A small sound classifier, trained from scratch.
Data: trained on short read English sentences (LibriTTS-R), 26041 training examples, 18.7 epochs.
Rows from block 4 of a small sound classifier, named by matrix and row number. Each number is 500 + 40 x the weight over its row's rms, rounded and kept within 0 to 999. All counts start at 0. Numbers have three digits each.
After each channel's rows are labels from the 100 clips, of 14976, where the channel reaches its highest value: "responds to" is what is common among them; "loudest band" is the band of the loudest frequency at the time of the peak. Only what is clearly more common there than usual is listed. The data: short read English sentences (LibriTTS-R).
# conv: width-5 conv, dilation 3 (model.blocks.4.conv.weight, 320x320x5, each kernel summed), inputs 162-215

conv.17:508475472472458441460551479516516516557519546468481482482484490512522452522511539548518517426498486475476545489483503525514575484561510542434485530525472482475496
responds to: voice: female
loudest band: 4000 to 8000 Hz

conv.115:508493488561453568476574572483522516520495539467519518534503445506503490520536525498469497468546517504557557464484473568583463502474564488496549461476509468506472
responds to: voice: male
loudest band: 4000 to 8000 Hz

conv.109:483532451531556530377514470462536549451501532605518481492591492546520529540491520529483460541479517571486459546500488507525506534527462498482498453492419580554512
responds to: voice: female
loudest band: 500 to 1000 Hz; 250 to 500 Hz

conv.294:517421550469524459424494473487450464520446447574501504521483529528472563526505556546555634444516460611505541500488420522485588445594506504474503423508511446504505
responds to: voice: female
loudest band: 4000 to 8000 Hz

conv.149:553496430473514502469509486501491485477566528467539525516553471517503498498567488550525470501453489466460525496482470478408497477471462453524485513519435493436471
responds to: voice: male
loudest band: 4000 to 8000 Hz; 2000 to 4000 Hz

conv.7:542530581459576557511462501490518515512477474610521511580512578494537566523563557486566520477553622560535429573585455521514494508518532526580486508501547489518484
responds to: voice: female
loudest band: 4000 to 8000 Hz

conv.216:483471505468502500411472501488475489531474514474537432501496613527473485499554533501504463576530493545501492549610500500566484485570492506524497473460512539569524
responds to: voice: male
loudest band: 4000 to 8000 Hz

conv.10:494550525513577471548495549494496490532491515522519435504578470526586576522532550446457620439453488503504529509484451525461505426530495527527501460564431512584483
responds to: voice: female
loudest band: 4000 to 8000 Hz

conv.138:507476496494460450487580551494444490458508589506441537493425490583478470501494480459475440465513546449461387503427542453515480578478512510484463503533584548527463
responds to: voice: male
loudest band: 4000 to 8000 Hz

conv.272:492489455512569445523487503486506487511522492551516469544514598449487534531509472496501550472511509547552589515524430543467535566569487543582468551482511468516551
responds to: voice: female
loudest band: 500 to 1000 Hz; 250 to 500 Hz

conv.223:510452527544590545494489465511491534528527534506517490456483493497521527470484530476494514580468485500501431507523491502583510470514489479459546432458499483517506
responds to: voice: female
loudest band: 4000 to 8000 Hz

conv.190:545500512517472525507522486494519509528542539500491536489383407488473440442435428461419537530482457359539527476477499489463603479539453526472502452505494481471461
responds to: voice: female
loudest band: 4000 to 8000 Hz

conv.81:503496501525428500586556510504483498513551561471464501436438449433393435444427409445459483457461389427469429459392513455479548458443505473473488462506473481454475
responds to: voice: male
loudest band: 4000 to 8000 Hz

conv.217:437459447450470452544493512508470476539539474492492505499461540465562482475492527529501501466475555458483555510522488466473608475515509504473474508493463493429570
responds to: voice: female
loudest band: 4000 to 8000 Hz

conv.283:418545475475481501489484542502520492505514505536495478531615510524522434531478506530506506510511521555515442537529533515471526508531446511522449505452477527548475
responds to: voice: female
loudest band: 250 to 500 Hz

conv.279:483515527555602548546531544565478529550546547582534532502481556486542537440513492457444547509523571509481470485506563545598561549454504535526469496472521531461479
responds to: voice: female
loudest band: 500 to 1000 Hz; 250 to 500 Hz

conv.56:452506461514589563453539466463540546486461516567493510572605588524549551578523555537533526496558608547579506510557452543531563486534486544473519509493498521481499
responds to: voice: female
loudest band: 4000 to 8000 Hz; 2000 to 4000 Hz

conv.88:456544497560494485450504494503538520526522464484539492465542492527450446449457466528458482406441407476424448448431487493558488454481512507509573527512513504514502
responds to: voice: female
loudest band: 4000 to 8000 Hz

conv.157:503528498443520533618454519507505539519474507492482490499519492417563576550525535489456479479477528538533575555520524475500448502507510496425457554467467523513543
responds to: voice: female
loudest band: 4000 to 8000 Hz

conv.174:475480528480416455460526558507501507482512516411498403463513468553484485479540510522439444484536560445503532489534546511576495525473474547595532485443458495460572
responds to: voice: male
loudest band: 4000 to 8000 Hz

conv.299:493408549564535453436454462489474441524516485485512502566533530488450459515556531471528436521527491536562500465553447462584430465469449450469438446461591498531577
responds to: voice: male
loudest band: 4000 to 8000 Hz

conv.26:529470513496507459524477548461511535517479529512488455473516476453515489467561476499546480485461519501517458469489458501530490491486477464547487477504453496497531
responds to: voice: male
loudest band: 250 to 500 Hz; 500 to 1000 Hz

conv.276:498532521529526572585456484494521523494440522513464549537514466475516515510503490483550542492581495548503497436503551491524491509476520470504478422460509459458491
responds to: voice: female
loudest band: 500 to 1000 Hz

conv.226:524528520586472512481486490533505528539510516549545538482528588507601494509538485500501495545522580499440526445541544549461486540532526492564517586525490547554454
responds to: voice: female
loudest band: 250 to 500 Hz

conv.99:510499413529458514502527542511483467486501559481458540448421449565412516465452453458520486466591523498453437465474494447490517532517482510507596519490547480499470
responds to: voice: male
loudest band: 250 to 500 Hz

conv.0:498487533503468571487500516510484471562493512499470506479475476573484507524470480515510527486591554471538447490500495465533500511476503503538512492488556517510531
responds to: voice: male
loudest band: 4000 to 8000 Hz

conv.23:489498473513463573471528478475515496509567490527477505541555550484503497523524492534521587500565553507501525550542470498523523513523534497513459487518492499551550
responds to: voice: female
loudest band: 4000 to 8000 Hz; 2000 to 4000 Hz

conv.5:443474499486425482471490530482450532516469532455435486435448434548439518436486381468452461473494458515556441493501488491463514549525460478391433451500555536513500
responds to: voice: male
loudest band: 250 to 500 Hz

conv.71:492476453425537479453456415492526484525535443524534528521518581452550528457535491531485501495525570511494535545582535519557496535511450560528453523457530508495543
responds to: voice: male
loudest band: 4000 to 8000 Hz

conv.244:536527441500648512440511471470488578542479525584492526482470455537478478479515495500498511512493473524457466468446467521467504520519498596569555534498504516535471
responds to: voice: female
loudest band: 4000 to 8000 Hz; 2000 to 4000 Hz

conv.43:464507428514471423470522528459519491493449522469496467601601564502574515532575581511482516551572532531553585524577496476465559509520527481552492550505485507546514
responds to: voice: female
loudest band: 2000 to 4000 Hz; 4000 to 8000 Hz

conv.315:499506451511504478353531538445524493491481521550490522499489493546445464538504485517510489437500535459458446482531431498503551526527474508472475496499546603575500
responds to: voice: female
loudest band: 4000 to 8000 Hz; 2000 to 4000 Hz

conv.142:503483485507511531434516538519470508443518479498518514443508489563512512452472468514519506479496504526469500458474489442500477416471509487548553466507510547464504
responds to: voice: male
loudest band: 250 to 500 Hz

conv.289:450528549525540477453588487522518452508500569524536472561542490444542554508587488464594555521467495481510432504580433592493601470517530514468594494507499543484470
responds to: voice: male
loudest band: 4000 to 8000 Hz; 2000 to 4000 Hz

conv.255:488555605491605517519468514530466521484547462480468512485442507499550504460528553461444454486466557491441574531477570502481541504482512575528425542474479497530527
responds to: voice: female
loudest band: 250 to 500 Hz

conv.146:475501449507453516521491494502517484544519467514526467542484454471490513500557471484461465503452452493486498477529462501514443449575467444511469444517443483430431
responds to: voice: male
loudest band: 250 to 500 Hz

conv.167:550496503501464496521620518498493531537578503448534548391421378441434470438446412440464433463382400405431419439452501479493475521492526508445447507516515507496504
responds to: voice: male
loudest band: 4000 to 8000 Hz

conv.252:510490510537538495476460508519488461551495469561518488543508549556545557516581546511492455463508532538534468501519454577554446495490509479482560486534512548493470
responds to: voice: male
loudest band: 4000 to 8000 Hz

conv.187:527481522536579553509513481531478598579460482602474483434450414492455468480469433432511541485421447448484460506508505519465551435521498583410528472489548475452512
responds to: voice: female
loudest band: 4000 to 8000 Hz

conv.128:476525509485460535493521507491483513504475465499489464518601585526601484558597576553523520572527534576535620619549456497491529492496530477484443506463438518493530
responds to: voice: female
loudest band: 4000 to 8000 Hz

conv.48:499463568548464529532523433435509491502529490452486546452424509448472540503498436460480466414416474453487447437540501538531551469468452500489510520443483524515577
responds to: voice: male
loudest band: 4000 to 8000 Hz; 2000 to 4000 Hz

conv.180:548506510496549491554491478529451498521512472582499528461448391432568474483462519488561515511497492425483419502528590562485536479511503481431497447518479464431470
responds to: voice: female
loudest band: 500 to 1000 Hz; 250 to 500 Hz

conv.95:457524439522430447480516494473491464489463506466455525475412467507425485466485428495455484489475442494461390464405522554471521443511476453466524516469512454488453
responds to: voice: male
loudest band: 4000 to 8000 Hz

conv.186:478479480563535442562545515553515518548525492613504467530530469426461501475454419478513575529468392492436491461485449503500574473556489484482552497516442419538412
responds to: voice: female
loudest band: 250 to 500 Hz

conv.277:467490412453473504495489472497520525473475555598539468552438580565531490486565531413424530517495563481511502495545485524499554517525483489537517499481470500480478
responds to: voice: female
loudest band: 4000 to 8000 Hz; 2000 to 4000 Hz

conv.108:481571515573532541532546512483514554547552530545508511493471501508520567471525478491482563531493462480531530518487486477494528531495506499466577493490529532532471
responds to: voice: female
loudest band: 4000 to 8000 Hz

conv.168:476509486468470490475603467502461534494481459460467499484497479510550467517498518495431460508489499496515484485509535494559455481485475474451441452512485500481545
responds to: voice: male
loudest band: 4000 to 8000 Hz; 2000 to 4000 Hz

conv.265:493575491542553581451545456483460496476514474566492493508554480470574452546516448489450412487565505533562529488491519485545456499468423485437445430421427395543486
responds to: voice: female
loudest band: 500 to 1000 Hz

conv.318:493468477522500514461509518518504424500500419495517457438483561496507503486530482509541515569540533579493472520515568433444477556514499462473451504538392559580496
responds to: voice: male
loudest band: 4000 to 8000 Hz

conv.31:468479446483510507431488525457530505568506478506481504528477505388507476479548538502586569522521524591495459476521477485559567504556504597514512498486431554461488
responds to: voice: female
loudest band: 4000 to 8000 Hz; 2000 to 4000 Hz

conv.303:571465493448365438484482445532444487447464483437469487466458495418486520475465462520504488513485553542489434485474469535492448537508526434474559467583442508549532
responds to: voice: male
loudest band: 4000 to 8000 Hz

conv.203:533466462498542523419474492512447497571505493546491459486508419470489464512400462485527633492442471459508502464520477559497625506457517537519473455520516408511442
responds to: voice: female
loudest band: 4000 to 8000 Hz; 2000 to 4000 Hz

conv.208:478543572526532503529544472496544416588532527565523436468592508429495586496519531516516518528461483481521509553607470508445509507516433491529548486470512499537587
responds to: voice: male
loudest band: 4000 to 8000 Hz

conv.46:463486471473472533516520498469508463469462457505506431549533524512488534489524481539446520461529525565529445577496525510523473520540477492460482522506511466480453
responds to: voice: male
loudest band: 4000 to 8000 Hz

conv.239:481460506486573541456486463528491464490464450451522535539529515395547558519570546579522501529475504474573541552560544504478580441576525515534481540524449561535510
responds to: voice: female
loudest band: 4000 to 8000 Hz

conv.4:564471465498519477525486465468494515523456482557488503609460592485431504487553499462570432482473522531526573519421455531535505529516504455548605564506564543520550
responds to: voice: female
loudest band: 4000 to 8000 Hz; 2000 to 4000 Hz

conv.280:449456495568485481533504549524475526517545507558498476493470448457508435505498469537529538449511485482515485483513464522501609498547495514551526540435421438476535
responds to: voice: female
loudest band: 4000 to 8000 Hz

conv.140:520451554527470495510469538507505510428475513458437510509470466497537451562526485449525530453528516532485387477571466440518524521490485459473402434495475567521482
responds to: voice: male
loudest band: 250 to 500 Hz

conv.33:522490477501414486501522577508510495530481489525540507530477465490412516484466474531523509416497509498478440489466479519494507443536463506548427475480514507506518
responds to: voice: male
loudest band: 500 to 1000 Hz

conv.111:442440488491458499418538498450492503500457515558471570455540585561527568508553506480487487557557484476560537583568503563542456547500565519492521474490513445462541
responds to: voice: male
loudest band: 250 to 500 Hz

conv.287:514468459493539462446516486497455498493516436530510505504602515461553462524496558488500503574458465529490528499484580551590523440540501536567552529561468533547497
responds to: voice: female
loudest band: 250 to 500 Hz

conv.74:516528453526523519455480584501550490470500512492530538534535577479540510531545586585571441494551573541560578560542494515558486519508515531519494500492506564539592
responds to: voice: male
loudest band: 4000 to 8000 Hz

conv.3:506494544453530480638471491517474552560552465617474519470507451464460464469480483434540517485484503474475503477530497502488524483538472524490471436552426492507465
responds to: voice: female
loudest band: 4000 to 8000 Hz; 2000 to 4000 Hz

conv.16:448484461498493473517532484429541463494508514520533515528486551444442510449507561531466488519522507472551536458518449579558527569481526533552511523521470529515523
responds to: voice: male
loudest band: 4000 to 8000 Hz

conv.246:481516541535550478633489514508507451600565481545498539489557540519488509502507491565452478449545558614535572495551474524530450538530485463507465565482468486582404
responds to: voice: female
loudest band: 500 to 1000 Hz

conv.207:514498507470485503461452449494466513514474479534490521506491542546507589508536504479646620583530447607532490556497473449472552456432429510410500487506515470480443
responds to: voice: female
loudest band: 4000 to 8000 Hz

conv.89:513502418544492541378453486501508550510523422526511497516573561342523515514531529546551531576466439520486650539486483538551538442566445544545447528546407537581500
responds to: voice: female
loudest band: 4000 to 8000 Hz

conv.288:503446463509457514458494533523555484498483477470473481485495478488475452500487504485542564406513519497497482479457507490554606501501408563467547483529496457479499
responds to: voice: female
loudest band: 4000 to 8000 Hz; 2000 to 4000 Hz

conv.129:499495550479433521540527480485452525484515554446486466507562526568522544498485532513550503586562538544517530520590504493501511563514542551519573507526524535551485
responds to: voice: male
loudest band: 4000 to 8000 Hz

conv.196:510514557521551480496453481444442513478388552541527564506525497462564531537490469487539413497559515547545506524452483495586450564471555462481506493523501511532493
responds to: voice: female
loudest band: 250 to 500 Hz; 500 to 1000 Hz

conv.145:501529443561555535331486473475500521487530408588502494498571534429468541532513507525496540436456493478518553540520470593569543447557531500548432546493417568569547
responds to: voice: female
loudest band: 4000 to 8000 Hz

conv.103:463567488525551544505451462491487543569482523529491526507518506546525445485492511475397499561571542512548516539503462479417430578518497517447461513508524509500551
responds to: voice: female
loudest band: 4000 to 8000 Hz

conv.232:451527469517500513469541453448487455492512467502477464496492512532441524440483472472425507486496499454459516468495500489471466504447486503484553485457470488533476
responds to: voice: male
loudest band: 250 to 500 Hz

conv.100:472557499500530498467523520467510583556451562575498518481510441635544542510534494525524497525516534494547446486468568461435518541542508579483577476434563549546497
responds to: voice: female
loudest band: 4000 to 8000 Hz; 2000 to 4000 Hz

conv.165:544528501505490502527556510507533541526544565467543510451392415403407466400433383379429430440408391374411414410444458535543516480518526544509476532516509558491484
responds to: voice: male
loudest band: 4000 to 8000 Hz

conv.188:530440560505552501522469540497481461546527488513487500485466528406432491488478502506539461563566578472479449461581527544508468499469527430433542460518511567559525
responds to: voice: male
loudest band: 4000 to 8000 Hz

conv.148:547493509446458464530500491472503490504437507505464465485476520540506493505443525472451396480438551579506498452481430434474492492504499457527450476478470435480471
responds to: voice: female
loudest band: 4000 to 8000 Hz

conv.122:447475482498540516489535438461511487479577514529497490536459460525505524503461531549487464452455584492575492502511422451491469530497475459456473471508567496469441
responds to: voice: male
loudest band: 250 to 500 Hz

conv.72:459549520498483528414459488511548471513517483523548498543561584516516517525538532577505526454639489515560635514591434511500555516457473469476490539541550516509505
responds to: voice: male
loudest band: 4000 to 8000 Hz

conv.82:455521497478504503430505513518527500523484515527510509516569549452529569530561510531474561515413504480508570618578543466523436493442456483523519570470497531466556
responds to: voice: female
loudest band: 500 to 1000 Hz

conv.273:538447450533508529491446497465489529501482498460472470541422567540509478507504489533525492475502477495523535499526479459473497491580479502507491462478465512483562
responds to: voice: female
loudest band: 4000 to 8000 Hz; 2000 to 4000 Hz

conv.292:449467513554521460485476506485479522525480518514509515399469469472497457559445465474501481455538493539509507491477540495515505488495437526564436494502535470500573
responds to: voice: female
loudest band: 250 to 500 Hz

conv.50:494552500494443512573508478483480471475448463470483451418516447448511542456501445503436462446474495428504422498513469482491495431448524523496470461495507496510445
responds to: voice: male
loudest band: 4000 to 8000 Hz

conv.139:469488481523491451486435551534501517484474544433533519472471482423509429457435495509470472480484541484523599465480469447519491569489504468499476447536512484537511
responds to: voice: male
loudest band: 4000 to 8000 Hz

conv.191:496433526480508514528453447437512521471443478516500512540537567555501558531451507569587515496476507591500539572497533555541501479542442541452533488429503484499480
responds to: voice: female
loudest band: 4000 to 8000 Hz

conv.164:445479464474452430472522502464465504519510522514436453527580515507533564516567450525598567546483520558556488554482534495543543497485533549539506447503447452465534
responds to: voice: male
loudest band: 4000 to 8000 Hz

conv.302:524500563493430485571559460531491469493543519417478513450530513471528454514551568507416449536534556492473541489448555523482463538512534448486505530547480561587522
responds to: voice: male
loudest band: 4000 to 8000 Hz

conv.306:493499498475479469465519515519525437482523529480480500486468415485531450488439499434502549451486481523495486450422485541470482542560507503539502497489500516547503
responds to: voice: female
loudest band: 500 to 1000 Hz; 250 to 500 Hz

conv.64:478503514483618506529479529462525479450466509519522432533536555507544496523564485527523526495573552518513604527519473552426541498526489543495515467486531474470427
responds to: voice: female
loudest band: 500 to 1000 Hz; 250 to 500 Hz

conv.137:534558527499498588557487484487493485450473533531460520600556536566569570599528559594569523485464560602512498572551503559523449548500548463495552455472502520439500
responds to: voice: female
loudest band: 500 to 1000 Hz

conv.78:472450499541432529534539492456523527524542494427523467492513505525472537498529485543566527552567565459524533555532483494498551484465509470513563520474504452522513
responds to: voice: male
loudest band: 4000 to 8000 Hz

conv.245:500448534525533515475551508495526453497593491463572514473539463515536532533486520562585450469478500522513512507539446461473506539520442450530536521519465577518492
responds to: voice: male
loudest band: 4000 to 8000 Hz

conv.8:513473458474626525554505484461390439478552464503471504529532463547536469540516524559546450510520535492530457554498503505490441484562500471487546403478500462452494
responds to: voice: female
loudest band: 500 to 1000 Hz

conv.67:515503499477485525449452460451550572487554515544467509498459542477456511424406451429532579475562419491461480514477497520464496531490478476489494520525514508528541
responds to: voice: female
loudest band: 4000 to 8000 Hz; 2000 to 4000 Hz

conv.65:542523528555533509573534524538495486500546532514525502506434542508563520545508471493518563405575612545558533476565512488419548558498494539493544559551491535523560
responds to: voice: male
loudest band: 4000 to 8000 Hz

conv.12:565475553502523462615532484489492477528498455503574505540528462421488503481426536478577539459509516446451539361537533539500573554442488472524599539554508463542485
responds to: voice: male
loudest band: 4000 to 8000 Hz

conv.106:512561442574552556501509506503471483507533527498498460545442508485509551507524459543431492513458474429503447480478474535454487507448500486393504481500427452435491
responds to: voice: male
loudest band: 250 to 500 Hz

conv.222:495583485525510478407504527520521575503530530554572512518501559485540453489513425453473544561522455442485543485424537534474513558508492531493552525528516503553477
responds to: voice: female
loudest band: 4000 to 8000 Hz

conv.225:492531480496523503457504457491514504480555496566552479483445493468431521474499469493440497500519465447526468488473570564467557511539465508509506533464446496561457
responds to: voice: female
loudest band: 4000 to 8000 Hz; 2000 to 4000 Hz

conv.114:498529495534561599423569464468514500511521473539499515478488532551523522463477535521472445423553510495565495524502489510455495522542485438562549445463517563591488
responds to: voice: male
loudest band: 4000 to 8000 Hz

conv.173:563555523486443516483536540515472500512465518477542483372396423419380483442400418399456477466418422439438398465487458503511473487449483502549502505505563513523537
responds to: voice: male
loudest band: 4000 to 8000 Hz; 2000 to 4000 Hz