config.yaml
gain_aug_db: 10
weight_standardization: false
wave_channels: 64
loss: "binary_cross_entropy"
optimizer: "muon"
momentum: 0.85
orthogonalizer: "newton_schulz_5"
adamw_lr_other_params: 0.00086
decay_fraction: 0.4
final_lr_fraction: 0
adamw_weight_decay_other_params: 0
Rows from block 3 of a small sound classifier, named by matrix and row number. Each number is 128 + 24 x the weight over its row's rms, rounded and kept within 0 to 255. All counts start at 0. Numbers have three digits each.
After each channel's rows are labels from the 100 clips, of 14976, where the channel reaches its highest value: "top examples" is what is common among them; "loudest" is the band of the loudest frequency at the time of the peak. Only what is clearly more common there than usual is listed. The data: short read English sentences (LibriTTS-R). In brackets: how many of the 100.
# conv: pointwise conv (model.blocks.3.conv.weight, 320x320x1), inputs 0-106

conv.171:136112125135162141154079153142098183113121108122134122109125117135136129128123140155123126152156145139097135116122130084121128098093137127121114125097138113098123113138105117180117096131140143135167160131104160116116113145093154157137119133141091111102092223141115114148136117137123142151184116121128155139111112111138150
top examples: voice: female (87)
loudest: 500 to 1000 Hz (25)

conv.100:174143075156170097132129132110137120094139172104129134131150130092142071126129109115154136145119112137082125143126140105127127133122146153118100154120060128133143129135113098147122140125081137152120146123165092122114132115121160136168136104097136129152112099091188173149126149106092139156070122088129149186137135131111100
top examples: voice: female (100)
loudest: 500 to 1000 Hz (51)

conv.109:110127079135123162131140114160111110114129136144107120094114153093082103104135072141154079113153169143097139109089162104146149122117115115126148105144110154152107151134096108103147175119138150130136112138109154150110149136096116103099141117113178161122128103138175104147171154155105222210165111157097164128125131133131152
top examples: voice: female (100)
loudest: 4000 to 8000 Hz (50); 2000 to 4000 Hz (40)

conv.260:135145104144097139137109146130106135114126102132127104130111185101180135179134086157185136064125136134094107142105109166150146146156130113049149115122148100164190134139134097155125157100141106119139095107166135108135134159167098135125127106119129067093143121149125099167156149169139116115129129181122119093155131131098144
top examples: voice: female (96)
loudest: 4000 to 8000 Hz (32)

conv.111:091128123126108122093103103126128137131134104131114113120120132114158124109117078115106099125112139117103172081129122134110153162118117118148128106108170136121151071130149122159121097161129121110119139104152148151111109127087146116111169126136137124130150125116186110171140136117160135113174112157116090136136163044127151
top examples: voice: female (96)
loudest: 500 to 1000 Hz (25)

conv.236:138139114148107132131107137131104086096157155130140096149148092156114200124116154129125134128140112109110132111109101125120106111103135153120157162137107110139158133139112109113119174098146076126150127146146141131155104155167128093159132139154118158163151131144091120116132127124104157116111141158106115125106123141093126
top examples: voice: male (97)
loudest: 4000 to 8000 Hz (74)

conv.226:086140114112123132116149123120133166106136134158129119116098150118131103101167107154118116111128126142109128127130110116140100132121111133092115110155178199140119138105109112093119128165164106141127103145146115115151142148126131150115169094101137130098114147085134111103136153122106134073117141097111133140125154166123101
top examples: voice: male (77)
loudest: 500 to 1000 Hz (35)

conv.150:143128161106130134125110152135126149130152148136123088116173139114127151173148125137139143139128133124148133100121134123104114139137143176155081120123138080197190109137144123135092129137096161139156160117135150161112149163158130101135157161125144122132107104147117130117121128136123078122124131113107119176117112097140102
top examples: voice: male (96)
loudest: 4000 to 8000 Hz (57)

conv.296:136146114127110121094152113116107109122110150159089122134137099117108127075112133118120136133148147123102158126109177073092119124159111099105093133097052119133112115156124118082141160118160165137119111123130117154135116124136127139095125116117116126167123125114122143124102108214130136159123114126147153095099095103099139
top examples: voice: female (85)
loudest: 500 to 1000 Hz (34)

conv.273:144166143159128142113116125176135137132099139137124134128104143125155137087097110104136114148140174163136162106100107112130135103175196127145157161123181144124131113131118170145140107132141102110122169149132099157135133137165159134136101121142111169130173126088160123102122124103158133165111148089133163124115151162153086
top examples: voice: female (90)
loudest: 500 to 1000 Hz (52)

conv.316:146183161128113129152125152129110127127120103134111109127187117149118137080138130084122159098165123168122111123160121127108108119105144126112116126101176132119126102100113104116171119144119176153144124120128130109121113172137100143119088154132123137174133107143088136081106073099125126131121129125141155161117103116174130
top examples: voice: male (81)
loudest: 4000 to 8000 Hz (43)

conv.243:113127118141156110126136113174138189136147115123134101134164147111129117106138150113130123116098103130118098132089122116113188093102154123112137167177153180104113136143136126146146110115100162098106125157114098141131117109150149101139127106129182148136055112119084127089130130085175165175141121114152165148146142145131110
top examples: voice: female (89)
loudest: 500 to 1000 Hz (53)

conv.139:122124134115112163136126174130117134133128099137120123097103128109194126122146083151085085122148108144106130128117130127107131129118110127116104130118126138131181136147135103115121152139130140138103106102130137110155129106093135063131108123064097118068091157145133127156118088190093188085150149223145152098124114122114122
top examples: voice: female (90)
loudest: 500 to 1000 Hz (25)

conv.134:150121105159166110144124151127150107084139146108110125113150082135102114127103126107119107119124144104114177096094155131152145141074156095091092170107087112142174160130130131119109107140173147118137144146130134074114134145127130131112148124130131094160130109116148109093070121148148107161124107081099141122131119117118120
top examples: voice: female (92)
loudest: 500 to 1000 Hz (33); 250 to 500 Hz (30)

conv.218:126112144158134133128118091105104114132070108162137144158161158194148149127123110129138130104107154093102172093104107190141145171127095099148113115101106123130133117132105128127163144144116092055113080133152178139176095154147111159151121131120081114095118142128141159120076099145122091104138148148107163160170113111090086
top examples: voice: female (98)
loudest: 4000 to 8000 Hz (37)

conv.285:107131140131130118076106122141139132089135144116136122148143100102128129131154117101146093161140158156155113135132146106125132122116124169130138147126155078152161144134159139132165130169145124110126093141107112150108116143110138115134148096096123113132123182116101164133114143135120127101188108126111179133182138155160090
top examples: voice: female (100)
loudest: 4000 to 8000 Hz (46); 2000 to 4000 Hz (43)

conv.115:167130129149134122169169119106137122161149129167159115157077133117160146104118157140169123132157140149117162149126097115142106113131127122116113177175207147124136151130116091179150107134168131114163141169122114148127119130141120146151150105115133117106114140140148145130101098116121103121146106094139136158103085081113127
top examples: voice: female (93)
loudest: 500 to 1000 Hz (38)

conv.162:104135142147138124148131140091157169085134108166131110114118173127174082132145133127114149153106128065141126124160096077146163119121168140079188152122112121134113124125125146124134112181106134095143175114134153131108128142132108107107117157141147124195087159148137141126154120083168100118151106120082146114133112117123144
top examples: voice: female (98)
loudest: 500 to 1000 Hz (53)

conv.160:125153112155128161157123149145146134128103137154116103161118103079085162145114131097157156137117101099141132098108211124082069120126099138134064125145183124121111100142128132061109102111147131167128131101129110161136128130146141126121162164145095095138070107110140128128094083120097140090143150134114160149110140085123156
top examples: voice: male (86)
loudest: 500 to 1000 Hz (27)

conv.17:146112120136107122109112118128151083142138121130125187118177128175125085084067121121095113087118121127098122138167118121125131129128163144137128126116125142140155119162106142137151119131124149122117070172189099131116116099093136171159121125144132125104150153113116105133142112134129117134122104123136094115146131125116161
top examples: voice: male (97)
loudest: 4000 to 8000 Hz (56)

conv.269:133115120168155117081119169137104094092114133153137121132129145130127120125139129119161126160084150143131174130109121114122147122116131122126112126162115126134103150164127127129121148128139124135152093106139101122141166112113142154152112138176109161124183085146173140154159145112110150190117147184168126083138095119130126
top examples: voice: female (98)
loudest: 4000 to 8000 Hz (27); 2000 to 4000 Hz (26)

conv.190:111130150123102126125125137130141139113123132130115107097117187124158095124128155166132170138131178137166155125117138127158148141142145166094093170138097081154129120077143158082143142112169159135140173100142165124137158133113146126150176119080101168087084145106116119158097098098114106111130131106129154147126094137133103
top examples: voice: female (97)
loudest: 4000 to 8000 Hz (31)

conv.178:117129154106139092118142154090107105128126135149111163133151124158164098074150112124152142150100112113100110128127145131087134174153125164096176116172128112144150098124099141133136124068189097129120137135162114078098087139164140117113134126123138126064100108132094104071125097119149147145122117169127131148126138158135115
top examples: voice: male (99)
loudest: 4000 to 8000 Hz (68)

conv.16:070088153088120161078127119080126143165107129147137144149147121105119074108119134125126106121145129139101129108146129123137096142132129132138127120129147149114120146158140122096135138110090164174134123116130107117110117094134108135154149084126148201132119167165086144113143138142157151142192172165148125133116151139140118
top examples: voice: male (99)
loudest: 4000 to 8000 Hz (43)

conv.302:179114140090164152123086104151128132130146149165121105113104160116196088141152089131147123125165125140097140105154156145132111131162097120176089118120130116099114121079120091150156117171171149122084132097103172135127136104140153129098125153065128083110081116110170087160131119118105172118190120136111143143137134153111136
top examples: voice: female (98)
loudest: 4000 to 8000 Hz (36)

conv.157:134129067111106160147130124131174138097124100117117112124115143156156184145081104164131144149129126144108161150128164096115142103133144082159146122155140147094145153158125134134119096092111120111103102156066101124134134141136121133119125139107100115081169160141147109139151083226147181139128105167149138124134156124131118
top examples: voice: female (87)
loudest: 500 to 1000 Hz (39)

conv.173:123115112112110164114157129127125138127173143098123116134133091111135103104138106144084110158132122130115097121173169180133123115136105126145151130111129092125116119124135113133103163124132147062161113126138151120117110111106117099120106109171124094109141133140181131101134147047114181085191183055184154105156089203139099
top examples: voice: female (97)
loudest: 4000 to 8000 Hz (33); 2000 to 4000 Hz (29)

conv.300:108130144128129075203138094152114114156125146105138139108143144152116143128128152110127111156107111101097078123110109126134093133134089090138139105111123128159155147136130137093155115127136147134156120198158154113128137123142143113135137125113129129134109124087079116092140134093167134148109124119137086089127121110162126
top examples: voice: male (98)
loudest: 4000 to 8000 Hz (54)

conv.25:102132126108110132119122131136122138128079149141096112139145072079156113132143113116158121116116177114112106125157140126099113137132125125135092144141140125137114157104149122118162119105139119123137149135112123110112132170132165080130114090141162142105166140120146144144136144112097138095149140127116121128139138123121111
top examples: voice: male (91)
loudest: 500 to 1000 Hz (34); 250 to 500 Hz (31)

conv.220:152145094118178129119178116122136140131100131102111148095140121199149129123138151114136115120147136116114138130093106122160162142100141179103154133082168139143148144082114129120137144156122135110157111131128156082124137144169120117135112131119087131144134112102126132100095130128092113141107130106149150142185136120138104
top examples: voice: male (95)
loudest: 4000 to 8000 Hz (47)

conv.143:144134174142133122109136092127097128139151103119107162105151131103107137145115121166146111156118126126160154102125143156175124131118096111110130113153122140108154147150137105159078138110147158131109110154146144138181137120143131135111154142134087092098147212131121072118108113099090187116208112146077099126132090099127121
top examples: voice: female (89)
loudest: 500 to 1000 Hz (35)

conv.257:150128151123175127132127117111167154130120140149131080096094125140165107095152137118114157138128111125092145137120184110139166094096176148099134175146109104113116124149128107112171090145156140117187158106138134112112098159130101155133111095139127125117082102145220159156088134105127145111129126188111123102122140113099159
top examples: voice: female (82)
loudest: 500 to 1000 Hz (42)

conv.91:158132138114095096151126122104128115149130111124127067123157131208123148111091118125128131097119143102080144122106121139111088168107124134121090099138132178115147101116120092100111098096149121138104155140120161132128133166139108119132172121144129119136128138107111117136131119094111122128139114097131136132101126131143129
top examples: voice: male (97)
loudest: 4000 to 8000 Hz (51)

conv.250:134085131108098121161121135072115149162142139126087115144105148170115161120124119125110155148101120135128105155141102098101120113120141165106132124115136090150127126105111114141116125121127146132130112152148152121146130150130104087112141130132102120099120101108168127169116124119146139133101115135122124176132199118155146
top examples: voice: male (99)
loudest: 4000 to 8000 Hz (67)

conv.293:113142154150114112138176127134156072132107122137154104142156152081144118119113138162094132143142100109116118148141118147102139121186120144143142113121111082146145102139132135153171090116123138138158162088143152116127107089114141169100116109149145161136130117140130136166138152171115150155126154116113164106152137123122155
top examples: voice: female (87)
loudest: 500 to 1000 Hz (26)